A small image VQ-VAE, trained from scratch: decoder activation elu.
Rows from block 3 of the encoder of a small image VQ-VAE, named by matrix and row number. Rows with one number within an expert belong to one neuron, the router's apart. Each number is 500 + 25 x the weight over its row's rms, rounded and kept within 0 to 999. All counts start at 0. Numbers have three digits each. After the name is the row's rms in percent of the matrix's.
After each expert's rows are labels from the 100 images, of 14976, where the router gives the expert most weight on average: "responds to" is what is common among them. Only what is clearly more common there than usual is listed. The data: microscope photos of single blood and bone marrow cells.
# router: router (encoder.blocks.3.mlp.router.weight, 8x384, trained with AdamW), inputs 128-255
# gate: expert gate (encoder.blocks.3.mlp.gate, 8x192x384), inputs 128-255
# up: expert up (encoder.blocks.3.mlp.up, 8x192x384), inputs 128-255
# down: expert down (encoder.blocks.3.mlp.down, 8x384x192, transposed), outputs 128-255

# expert 5
router.5 094:452517470489471518498499553536503491495434481505507492513536473483500491473506547466494551525520530534492510531516455507476524488513464501508535546469495460565427493521468445489452477552467539502476515521507508493490527505507512524475517466519473486506468509533527495477500485533523491522522507497484501480496492532466481494485478495506517559524487512475512466482500486507522485485480
gate.0 120:517465467491510513508488478533432478480480488515507509472463555493509515494493501520538520450539458487514488500535526506522481506516519507520491489497500510510489501489490484487532534498487478467520504457482492517488465492491482529495483472480522503486507515507526497521491478558547486476496473467489550479536493458530504512507492505503429504498533516468463511493488474509471507541475
up.0 125:497474459498516477506486528518466521518496493528536479485474517492518479537546540549475511434539471506489496489462528513542465521559516487496527507498514489512545497498498505513509491483467470468521510428505535530514466490512535469506513471480511540508498471522521516529472495538512475484456512488482549499501502489533496504531490482484461509505522505468497506499469454533502501543479
down.0 121:512477501489488511474449450491501515529480527473493490545455503495496480532526486456522520510516523501474550455470521469502489517472469502503501524529489464522467530490496505463481534459518502501510535473500488514510478476449535498538484540510526484473499538472464493488518479513552450544495485506506530508495438493499464512478507490503480515513481570503489519554512531511457501506463
gate.1 104:485485451482510505495508504490533449496517521501519509484476505522485533511522530536475527491478493529514522468494448517540496558522488499509515507468493512528506514506475514523511454514502501423470514517488482561504540497518454539463503530512489541517521502525542512473488513525530519456503513516498515492480505540475502484494476491466502477528519521492491518514464511515487532500518
up.1 111:528500479486464492501507470501534532517514542515518500489531502525503461506499470564481545524493462467498496527518516507513481470468495502502533505476528487506425534533530499452522565536453507525536544521514468465494496489473518461477464466504504492514509480530495489510487514501506486475474486470488485468489451474505511475483530494514493518484468484489486504494546525501520494505478
down.1 104:506475548561558525489478479511537529465488513453491465506504552472485465525532472502515518485521532448501523506471523498516489490467501500490535497538461505514529499498485509509507512481474482470535496509529567507467519510491560510511507456468483461509465456496531475489508480530501498515519491497489506483510495524489504526476538452461465513513531506490496520512545507507474449516520
gate.2 101:483539488466484479530503513469512492514512532484473491553535506510503489492529499490509459502506486495462452471479501483521497521518506536480493516446470547521470572482474503565529549481494479454472501491482528478517522494515537491481473481492519521510494491513500480551519500470521480489472492453470516524505478541527467515486484455485475521552524458488549494514494522495524519479480
up.2 100:499457482475458532492531493491488486485470496489485491525498508545503476496532456469508533511495534512500509507469478491537491486521523523481490490491512484483483527521499512491489504505488455474490517493460491483548459474528551514498491496547495488500504563535492519517528485500565473485492490532486537513503461491489465545513476461497478539497504506476479494516479497489531544482475
down.2 095:520455495472525508479496512490522478511525500491468486517476519449522489520480483464523492526541507475515541534498516514510517529515508481446531515487526450510477489522499483471516521499514474507511461518514506530482490480514524495473490504509516536516523485451460472515512517499521506496516509459513518485498450505474441474544504482497468506509541509478488506445521504467490502492485
gate.3 076:476510515481503505465507517486467499458507456479506500505465464466483515523492526510494435511464547458508523496507480497474493478475529528509477473498528467497521504499469426482470541492503480515519471534466495506492462525479507472516532504503524458524540493537492501497513486531516526492502516484475489465500517482510529494521490537523481480521502497505543501519499490477494515478528
up.3 083:489532462541497518485509500462496516442505514483500502458520433447459484460523525497508521535461480510477486537505486483489514532486497482542489518532543499493481489517498473526464495536527517488516467486512537508463492484481471536517504488454484531485525538534461438491494514490502537512482499445498481487485500463467499490513485462491455520468507493534479502441499478538493493455490
down.3 080:475492444497516527513487483506466509507497534516477493517518483507485500537493475480568539478548483509467521486499535508531490539499490422448477518434428441522448487469513506522472527494487482524465493494492489497471542484459500508479476521500529514485517487487514503502503492482458482466524441503498528520489486506514522520524545506476488455483513476445485499490479516481518552517488
responds to: cell type: artefact

# expert 2
router.2 107:441497507547515485506517512524468534483483467473484472581584467502476505474534471466497499503513494489490509490485469491502504458464500534533475505530501542486549458532459470498511488519500503481496510451486494532503475542538480529516538469545473479480460538515555508484512520497476507529497475480533525485471489547482477505519545488493507531519494474511500481517505463535536453479502
gate.0 086:465491495435487476498514518528516486501517518484500541504482508485518531475463479512485485477490508474531510518516477502498471532464509475479472503482509479532495485493498463479498466483456522476528492468520499500493444503476467497523481533526555521494492556475489510547515509474572553514474462504475495534507511534493496517521516446520488489508501531481524449513481542522534484462461
up.0 090:458518471473496496508489476472506492480515495515485526489520492527476449470510455472502445466519525500450494535498480526508494530490482462464479502520497496453464517497512545570514512537508503486486493519525499490530495464470473526495514478475511516520536544503529546478500467501558520468439458515516489461510511520537494510495495519466471503482525501517491510483492487528527537492483
down.0 089:491513507473509510482516494511459509495465499506472460501487481515537535545495518500483505472502482503500459502478480515487517472457452493459492513504443516490473501512488530467506474520473474483483483506505488528494500487505473517523519464512529502510523522511485513545461523490472458510532510527528540512518477474507533494500465451517541511498544508511529498531507471476521494483522
gate.1 118:499449531506523518492461457502529500435534468496502488486521505529501482525524486527506493524516473483496525493502515525517510500524461546482486488502510517477521482494502467515497506495506487518465484486489531497534488496495543508523489465488490539486460555527460533468498535533462462509482529534527444499524454491496459494521520492512470477538517482485481473512505515507449531506482
up.1 123:547504501480516499462493550486526511540469504501447486440471499507523486501514467472519496492491502456471483514498464499532468495513553570487514485485501481502548503508547485509541514512496529514522568489454475477477472492539475507465534489519491522486474475462484518518512536512527509503518519525488473465538505459496496488495452504454475491488478579567483519524486500523492492479491
down.1 110:454461477493505483482506475515479522503485510514468507498470519500484529504528486439458501518515466487499487497449471483482505503500533506501491509507485467495508482448493485496482531481475475492508495529491536475490493485512473528501511486541530474492484483484487464484560479524541530498491492489527491529486507511532542493497525490505486470537457508511483511545521475504552443505493
gate.2 089:521469508476472484518499524490517541501458507483482545494513476436501495513496551564481532505503505493508484528462500529505483512509503469501482553444462480523536477530470493515470498519515489487503518477511555498473528506484466506453514554516512493526514438517482512517488498491505518521512540490462494479501502495477479501455489499548513519467512516501506469502517477513516525492511
up.2 097:479460426510487503476477505511518487466496470501469567539500542570526488504502480484501557498489435492509528465482503499500476484496499503482474480510513514533503495522501511484495475511466490510491507535503532467544509479483517511492479437535531489509515534477514485512506470511559499510546479528490529518478476563436466494497464511502495499532494475502486497478498506506497511465486
down.2 103:516526509497514530525521503484490499475501566515493540543500502441466508520465526511468465497512520467542515468517538474503482503530476502444528496524485477505504511500564495546526510515472519485487489532509446495472525457458524502466467505475545545484553511493505486511510506463493486470487481526484518534477487487484490497481474452444505522529515506477497503510494504471481504497492
gate.3 108:490506495495475519473513499494467485479528456488466522555499511528529441508487526468489532503468530496524518504486505515490513520512503448496473542483467473462471510482559469515502505486489478555456531497463471452542492511506529484513514503486488457584516467488512492491525460444509495459502490483496503435467578471506502483492536461517496523503496523531516497515552517512525489495467
up.3 110:455491494505503523489540489460484500523520509473491527522501549505513469497516541505509517495493501467528522515538548494506486490514499450528516499518522487492457509483505513521480493502504485570463493456492519493550504493521502458522489489456498468549486518516521480546514454513514523513481516490458484498484536531501531480490523459509515510513488485513543534515506518510497520501480
down.3 099:486519515527478512480483513501503509490510565523516500483468515473506482487564488543507459483513502514512473513515553474487505485518545506484457499498488484499518497497498526459519506500538488491471466508514500498494538523545546462495509498495488495480526438506522570499511521464512468512518474506522474508512537520453512533464507572491496494522519490468497542498492505529497465461518
responds to: cell type: segmented neutrophil

# expert 7
router.7 083:519489530503506499524496527530550474501508507499513523493519487497480510461489497476518530462537472514517525529513517505501513498506471505454490520507460472517470503466517465500506489533498525523514491471519488512493515536464469511534520510501516489500441495452494453540493490574500485521495496519469490515489502506484458513517500500510471556505502449510511513502478477471475472460524
gate.0 106:501442524518505471512506516457545499509543509526504473482481532521480509469519490489452485461500458475501514499454513524505510469477476531504493441486480502511492519529512525461561507503543508500479494492475532491518467478517502489499544485518528489488487479471492503488532534515475526498516514470486517483493509535481523449517496507478473482495549487503502531508474473500465503471516
up.0 090:506487487503533498518497519476533504528541535535506453463460512517461516502476450511512516488503475488515556514478484496533476506460478487504508432468496469518486507491514523448540502522540526489470491530467489552529495472532506496486528500512525510472474504502488495506521532500513543488534497463483527486502527518493510436527501499473484485489523488498504561537500477518531500497542
down.0 100:530494516512580490463497515487453502522499520504499482533521502512510513495524490494497471501491522523515449483527480486485438509507499497486467474498477482523493497517513479524493499431542508524491469528467454564514506484491476500520437502522475517496454486458498527476499491482457496450492486533437500525561520517491490468489520497537513478522492496562515502506488488518511510473481
gate.1 085:535495521524507498540473518517509475512505507483512502495490548526453494512466505489525500485489514473520530464543549508518480528523472504473511489510498497486458488516493547461491472486515525506482544491487516549505514506419504500478491543510496526525502475508480491483503490454506501533518512508493548463487508516453453492503547520456447539504512443471473465507530510490528449516493
up.1 083:556480488524526515531495489511526471494525546518509490527518514539479506501524515511467508485473496516499520511527529519487526540521474501518508499533456482461465495469506520478532479466515503514510533464463543539520541510482504479514484527487504485499465498467489479467486531478437520505506479516473514473488511516439459527506529477488483552471520492501536506511510557504440480507462
down.1 085:517502509498487483518470455474490482484491532497504473500556504503497470478476491461504521458534527465541530506486529491487514522454490480476468459511507478487457503466498489524432487506480491546512526513533533498506525466510503499524463491487501494488510512525538497492509457449516488505512492487541484544477547520490518532525475502473523521491526538510519464453539498518513552529482
gate.2 098:518508500499503512518521499502498490482475526465467549497477500457515478496509464519539532500500503507498520474504533493462548495450454515474479507498470485511514513516484474524475527523527520494540531461507468496480529487498454482510510493500489461489509494499493495493480490502490546496499447463508506481521507474509503459491524436538470438505491480496555533465462535503448508515454
up.2 094:485505511513506513512518511485505464484475491465439549493496530453493474484525448524540543498496502497487490491476523508479514470486488544499491502486502451509506523517479499496475511499502530511495501455522539499463500500497512510511521469496485459475498485493465507478530518510478520544489488471476490490524472522483518454494506483506499434507481499517519503509477549486452510510508
down.2 108:466474513478518515530514439510483516482474492503492473524540470505473530545512514552476510525495536479523527520455466510514528476499483448479482495519468488519504520510495484474509518468513488507474479530453497468516498467494503519488480473562453474492508535509489488455510473496526499505541506449513475503515529512465532491498500499514510522488501509505539480545531505486537497487513
gate.3 078:495484505515491506453497475466481464444531511493510473534500528503527485495513509509464519469518461517481530488465464488514491510493483515522516497500461495540477522477516499525479492515488511472511512517457536489523481484509512481484520466465502509506525473507449477528509519572527501520476535513503509536443481503515484482469485494477543505545513483534510516502466446515513501513493
up.3 080:478510488485479520499515501512554529522485496457558525536543493440484474504505546548467515526514522488440479510505488500490500488525502513542454504496482551504511484541519510509485520500465496428547449519484528517570506520525480491491498480508477491485470513534510440492470543493543516488491532512540503490534465482489492468533425487507512481500470485490449466494548526504489496495521
down.3 086:476507466443483479499538486504466473513476573494503442502501494526512484483446518520516551443509502491516511520444508486515502544500530454448479483474469526495517500478547499532516482529528518512479510464486512478472523449529428550547514492524528508556512525508515493470470530540482495492484468509517520498503524486522494501459494467525520511451484477518521530503507479473449498513532
responds to: smear: peripheral blood; cell type: platelet

# expert 3
router.3 102:446466507501512473497467527519461488510468500480497526529544461499496462503539519472454512538487533516478549510521490478521508488503487492475497548479523470494472511522462499486444496504483509489547514488515523468535499543524496528496520498520481503480479508502465514486513481523543504511506490481542487512488503521491472503517480469550507498525467491506510478479493505509542480482439
gate.0 081:520480484494477486532471493497524486475493530496476520490499541466531497510527543489535509449477505495477518540515511498502485538495491488483487490480493486509553526469488550518452516447505496462508512506487488487498488503514505429493519507511557521479490497482505492466546543494479478486454499522478522499510540453529483526524490518479513437490469440505531500537512519543496530487454
up.0 076:484530493524524551482470521501524546495484472486503522510487466542478478511473497521506486535490518502524530486488457519485499485507478476498490506476525487494504457499486505487501510540531472468482488468519499488520521506499482492452526510493493511499514485480481481491457506505516508562549537520481455484516503532447514502463550460483488496504505534491552506454481443534560534531510
down.0 084:509462543513465477499524539480480498528521508518527557535540497479499542486516517545522497505490492513520531485487532534446501491504523468506503560487481454459532516522529465519483447502480455499526514534533479518517466517476503475521521515479504477470464533519521528508484506493460503521440506536514482492493506497512497516507499484515474524489462519553486526531472523514522502448480
gate.1 118:506507510475506464482470472523496486453506473507501523448523468462487504524488454549572504508519516494473463511488492537526478474480470516474466506516504492505494478497526479531532480537526449501463426497506497470486504475516508484516492489527493537499518521513518532514550476521530498502505510469513528495474492511515499461512508525480479507488494521493506526495494503455524504495538
up.1 131:490487508475516504477525479483475464496461500502508502524501513490463500520494442530533496506493533554540520542527501546512511510468475494513546487529449563522502503478530516487490500518461488519493510526522539497501536503464473502490469469496518485490443485515478469523497546513533485525538497513560464518466501498514475469515517485542468484490503511495500486509463476476468486495432
down.1 119:486514476491462489483465532497468522451488457535526512464505507472560486454483482517517519496524463469469508527511505499451495483501488525534512490467508522525547496514542472505507451491505495499485457512487522488471521493518519489426515500527485491501487509532534524499503498491498524496500469521491497460524473531533554450494522532511481505490487513534550506481484484485506453504517
gate.2 113:491491487490515468507470507495468431464493523500523478501503518467518484549509496477472499513481504497527482480462515515517485504505476453453478522509486498487492507508504508498471492487491512515472522474475538502472509454510501509477512505517526504500487482493488479459490461474556485549515520494476498463463558530508468527501528466521509508521463483502501496463481481485488457502533
up.2 116:484478503518487568541501504525518543497533498514440495474447498514544496458537496500539481450449464479491479500519506473518543468481518567466490495507442484471524500508547473509502486508509504477447504522483455455487499489464504518510499499536467477450501507501493540511489520523440506508503492451509492524516516509480528469475504489474469473490508539497522492544508478471477528523533
down.2 097:522519495473506494451499547530532488515494501486550541484550504509512509475481510497492516498480504505505512542503476511483493532517534455505516501522522470472489486511504526500516480527507525496504510457525540490494508459475506486514489519424546500514454517488499529556517483494495495494503499515502478456517504524503482569535532502512513564515528479491495502477537496502512530516551
gate.3 094:520539492508529507514505517514516497520492512466525463455466468483483497509501507479520505527495510478510496477507467506486516497501446487449507453477517461517520522501491542461458484496473502509510478527497495510527511557494523474530498496476515507501536474500476490490501491479486503516520503543474457494485465463524485523493485457510470488523517513476499521514507486509519549520500
up.3 101:487536546515547506552489529464519490494457479509473499510545503518490503496477476537505512517493464486561472488520520520464561512522531484495514465513497459470509504492563508494541503501462462496475463519485500523495531527498553474466510488525465475491523535506525486515506475509470466524508509488503472514470487496499447483534485476494493504523507528478537495525500487491509541487508
down.3 090:511517535506481497512537489475514510508481477542488513471497482476474491504460509464490471513482481521494477523498494541505497514510470472498503466461488466508526471524434507496509504496510510500499495501491531498493510468508552508517504499492513502472505513509510486478499514493483474464501543511497484476516521493480495473543509454521477485511503530460476497531490456479523530504496
responds to: smear: peripheral blood; cell type: lymphocyte

# expert 1
router.1 091:452491454481460524476503540508477513490445481531482494507526472492522454505510520485496535518520523533502514543486477555486544482471475491508540511517502445541479498526481476497490493541491518475450472499510507470473522481516507493470501512538460487478475513536555521475502475523532493503533477513508519459507463545469521501497458521491499530509483525488528465475486476508504506497491
gate.0 094:537479508507490477521489491495516484497470513512509542505500516526514499510517509511552475532508521535485512571516505482482510490528512537510491528474513523464498470480529524483523487524539500488497466520504546484525526500470513471486479541513515479470473481480491497504479524528477510534451515509496484542520461529508477504529477484525520510518561483488522492489537484498483470489481
up.0 090:487479498525523507535506516506472496544450462550477470496452458492494520526520466505539553522486488517511482451466501481519487525506528458544471495488481518488486554517539531481485492437517517496513516520521527537486487521513498503519532496514482517511485491499493509517541509470543486533551505538517539531505484467518496512477481502522494452469476558499476510472461520510523485482504
down.0 095:489522495495467510529539511503434502473507493498512507459487532490526514472471490525516491520491443470516504473483495468496543563495450489470528515467476505495515467576494495491517513485485470522497494492509517500497492468507501516471476542535446510506481504494532500514499502526482481490497459498476533532528515536477517456530512505504494562491505493538504503510485462470510475508512
gate.1 117:463531533495477508507523510498466493497525472532493488491516516490531509487562462503499494493520484509517512533507485483486549492520514473500454507466485503485514492470512490456551522495487513482466543471510462503497502500506524482470490502485525484503503507494457483494484506511470538467499512549495474500486501457560499486469521489500536491490454501531492496499531497491557500499482
up.1 110:473527517504471518507527492496464480531553502545530487499492504479525477481534474509494500512516496519514511512508493486490543488522524484491452484485496517481520525489501517474534525505498512478442515469508479501496490520512540496487476494497530475493498508507452478508469503523466541475488483544487458498494497455550512501481509495479532469498441523518475524522524528474536501515469
down.1 108:530505521456453467497528497527474463505446483526507475501539488510504490510527504471518504468486477539501501487504491526472546485529533487517547497555470493496518527490468457485466498510498447483502497499463563529519505478493488494470522460492514492507536494516570528498479457494459454494460543511485498453518525547474464499483475535484497533495508554503512496500464486477511512493462
gate.2 096:502505543534487508487524496531501492478453497461544529492523475530503495518485490509498516529453462501445501542508504488472522540487474484514501543507502470461491473507518525501442505486476486502506473422492494492485504518489485542475517509498428503468523487541470497490481521485485544501498495514480466460520473524516511544499476538473501530484491507510478515532490557465474511527525
up.2 097:482495496538529523486511494505462489499511515496512562476509492469464517497494481529480509480499513499492480555476502484525515574472502505466522485504526512505429496496493502484508494513461497537520524478543494492504502560530486557462475478492439531531466546509494495509498518505507537488501488532479526483474489484520529518539513505470508526496486513547529463511490545465502508502513
down.2 090:538471461485464519485493503487559474512512500508509514491506504511514557550505524491530489480514509537491487483510508445515513488541483492489481529501484493500483499468490501485520476511485466490483520504550481485480494427510503515537516502506497540491486502512519510503521487514501421480546457488493487508491508498484484492493559525491521541541491479467481469462489535533475514498465
gate.3 084:519474473487485497558497461487491529486497524491456515498513495525475530507509506487537536550505503515475522471495524506492515521471485541494514488501487519508538472531489486510460466556487478534476495473510536511517488494514452471493514469528539470489510535489490485479513478500481528520493507498464504476491527498454449520494507479476483522501513458512500482485521436501525521484498
up.3 085:533507530519465509550492529529472499524477500490455522469487569539498505527479487545471512509491496476487502465482505524477521531503539464469512516505562527517464550511528505535484557521521486550486515518508528526507438477513487480453520507484490508504497529481474448518519475473513488499497488510466493479482502520504505471477518573490512508499491532463502483478522522481459501468525
down.3 089:481480526476514520507459495516453530474485512529516499513526522484510526518509475493491496484543466511524475472530493481537512493487564508505498461504520529512509541502462496549490535537556498498429481484528514454474518474474482524472510517546523484509523499494493466509515457524522511516508517497525497506484519510517536519514495542514472444523525512480473498466500497475487479513526
responds to: smear: peripheral blood; cell type: artefact

# expert 4
router.4 096:515517488538471468490502537524472494493440469491513502512535483498509457524522484462489535490536500513496474507486500520509515519500503450521505498480527477525495500510468484475497494515463513492489506483512492500478559501508526496474497529500463515473463481523520497485511491492506526541555499525512535532472478529478452512508532515470509545472517537515530509451495473491524434514542
gate.0 108:526478483537507477460503460489505495512495522519487421511504465513510521498475506492523468511452498507577524480523496478461432477480479496470483500497533506522481562477493504496478498512459497527524500518511497492517537470517498538519463478519487520505525516474520459507454482486479523502506480485481529516455509493478485481471520510487479520519455487532477534528519484513529493494548
up.0 108:531455505516495548471486514464483473518517561526529468489486506478495508494480451527506493534472480498554508484525492496490422508491500523426514476512501516510503587494502527518518492502446493553511520502514492496511506484532531501567492459478502508534519496474501489503493530512522488470486491491498516525498529512486478459454491518467481514505478495538487532528524512542522501522538
down.0 103:453512437470491466470493506507525566499473486488521539507525476508497511493482554505512529551505518480484486507472488531509566535549518506522457503461523473484494509515461506474501480500536503481493499509502519482503521484507459542487484506505509488395478498513504537525523512508502502501532528454549475512520507466497495525538489538522491494510519513462443501451502509505549495477461
gate.1 085:519476495485502506496512490467528487535481495486530488500470558472502520501450473482472501496518520441520516531486485492538484491511479522509546520516472512495537572490493499464476484511479472504521491505526516490501446522473482515487477533497503487538529547492490552488512518505485483482520498505538479501492498483505479520491498476503439520502504460485465525517500470452510515478519
up.1 085:487470512468485494539503480511507520471533509508531532493473472489536505498506504569433493488455474474460473488552516516492512500507467520476484471522469463497499509487460508522521508500506543528513507539530494492509527438502502481500446506512495519544487474506469488526509508495487447492520516468502475530470499515526500484503456486550474516456486484497495478515487522490478502501501
down.1 094:553474477502489498539529483493444525485507502507485502531534493514522479503472422528489481499461523518477476442514510468508477505511473466520556547514488506520512491493494491522503496491489501551500477513509443516513501528513512506496477474532492498501527507493461482510480495531497462475471524495529501521472507496524502516549486437477480461540423494514459492543536505523536526482488
gate.2 120:506519497500462527520485525475517501560526465463523468511448480499504507521530488518493518516487473477524479512512517535471468501483503493508521480487521459490504540473487483562515497491518533491498473447508546486490494497536493513523461482506467501527492483506546533517528485487483475490472480524487464494480493469505480525483519507509517469494514479508462517503479511529505503522545
up.2 113:511498514494538521506525485512515500449478557530497484503509491513522500493522560489496524464513525481519520519459493530489492499537465471495502495502477514474523502526502532468477445518495496526502480489498480519478517495490497501500509492503489445489496506502498532495488466473526494508510553526522497502515480501495451480453512531504496469517475493445526476500484484495581547519488
down.2 104:506479490499501503501477509513544561500478490470525491477506508481493498515523486512515534521516511505528473448499482491490504489507504514482482496480489529528506541507448487533480462498540471452496502515468513482470465536495476463473546486536485514464489511541503479474479453497518534542532528465457471483537510506508493497515466509477482488523490495500476527502497504502560458488506
gate.3 096:468506531507526507534485475483452523489550516467491459488498484447480541502475496478522520490485492524481540450487457501505568496489496486504488486488476531534520510506499527494528507497496442539513521487494471487535522511504464489507502472539505495516507492474516485527493483508501509503471513502511495496489525497518458484507505478488484484524487501464521546474480530461476496508467
up.3 095:507465474454489478540527478434532538482509511486497486497489481503438522477487504528501527508495482449535484514482485481471487507524507521535530501461538558508518509511508479465542495484514549520492476488480487494549459492489492436510503494503482510528538457475499504486465507506478558532496526511519532493498528502473519504527544522499514502556476537526481493456487484525503537534536
down.3 101:481485462447504499517527529490543495505486502441524481535548495516515509483532458519505526495521447526481477474533482524508461468514478529475491504530455523479475521522483502508489564521492527506437504457487540496568514500514518518471501560474532511510466484494510527502510487466490493480494492506500527471507499540484510490495480525511490509515511463520494512480489520487504511469477
responds to: cell type: artefact

# expert 0
router.0 114:514488527499506500489478483472504499491549488501514497491454507483494537488479467511483461511498509503502505501511537500502533492489509507523506457533484516451521508507508569496528531440502500494514476536475526500491489481502524483521516507476535495474518481467480500478535530460464480476458512477506456483526515467519540499535541515512508453483524498521529486475528528483437534514482
gate.0 104:479528459456484475468491492498505466496479494471438491461474508549507502478511525514532468486468583541460518465515488508522510490472480494523434505468439526479523519509483521547474551523507571486480468490438494505487499520481541498520559515514495509485483485537483489467486528493500516498474478477515501491547501469478493492502449528518501487482528481497478546482501542509482497527510
up.0 103:521472518508508474526548502509495507471481505532501547476513462483479472499499513447505472499465492503499516528516507464433468476556507546479544490555535529492484485519501477497489420519490459518507544497520499515542516500508487501493526478480525511541492468478467534491537504483508459454546484498469512526477510549506487475490536498514478486560489516494486475509515510478536487432518
down.0 094:523538482492521489469482511466529456505492450492503492463538495505497523539512510469454543508528545500472548547520474492524465515494504532543562474483470543512532517492496522520526533514528531532463505508447534496521463486419500512475492502479524502528477497499517477551500494508479510497512497486459491483488493495498525499482487480477509499477483458505499484511503516468467453501498
gate.1 106:455488521489500551458469476522500496457513472483459544464487472481533526517500505492520557534510517481514530498534534503488467506515470462521462509504524499521487499468508483481509503506490545531458523485493498487462490468517493512478586533517539497475476523472502490496507500509525516527499512523478518475551491460524480504508495515502479531517537513537476492532500519478464500497512
up.1 103:525544473508473480525489519499499495541489525509535490506528509520481513490501537508520511437461451543440443492468463497492552518514517471490496510487492508498477506474491513516458503524494491481486472489516518515477518511514501440542442514511490465531549518513538481488544473502466506469527487507506485518449505507479551505518507490475517488488440516446486513469510525532533510517513
down.1 109:514478498472578483488491470501512484513470513504474508461526478474470494522534490421493494484536525475504506465523457494515489522493509494474454461440484470513465480497492466514476519477530463485489430496541488507480503518507475480472531481531492548513497494522492472506490540505524486526491519548518461518493495538522479486493503503507481494476464488554454541501472472491544489497520
gate.2 131:524534522505509502493466525535490526525482485500498508543462486514495485484493537501509508469483550482541501499542504475506466497493525507514487538487495511494492530484511504515482482507525504533537525446476511489521519472493518533515469471542524464500534519502509478488480507476502528493510455490470497514467498496537494506497482515459521482490518493500504478508485541513485490455493
up.2 136:512504490462507475495536453513555480505497484493509496483488526492515510505485537487497481510490502507464505507519492508447511503483474490481518496499460517514547476492500537450484488523549530469479503504535537473466555496514489492527546501493463519499484491520491506509480481503481495496467501512518492528551496486514473470549492443477453481503450527516515460496524525504522472490455
down.2 121:457474493487503509519471521493483525506496517476494483514522510476491510504496517473484493503466505514498495479528475460537545472462500555514527487509495496521482472519513498518475499487478488507531503534519533496515515524492489533497489536533449553472456530533476488491441502512494497483510507482526502479491495502496510448517475467502478529512449517467548518476448517497498480493524
gate.3 097:472506518536494551507489517520487512490488490468421521525503511493509508483466480494515522509502523472546514529514483494465490532470515460480508495538517501528521490506444500472508535474497547494505483493495516499521491490481495474468473493513509548467527495457513453488489513532490475468533560465510511536517540489470512514490510484453493520514540444473476523517493517476486507503515
up.3 098:498462535506496526481491493493495542499542548520473537508476535479476500505500471520493490537536495465531500545460498536479487511533495503540511482492560488486479510517465488525484508423513510508504513496455517517503492475495549495481533507529505498512505520518515449478533501501502471465501536483489478492505496492507489525483517524479480455540448516511505516513476512480515527498504
down.3 102:513520478499545495483541470504507506492462543530495455521547442486475489491537491450527522488491494514477478466446463498557491449463501516471542526506505504495491474490496504493500485512487493491463508485473489498504521463519495563518520494505468509485473464506514509498489507485478475526452497501520529536492542478493506516495549469520493531504494484537508449523536434489515529479532
responds to: cell type: lymphocyte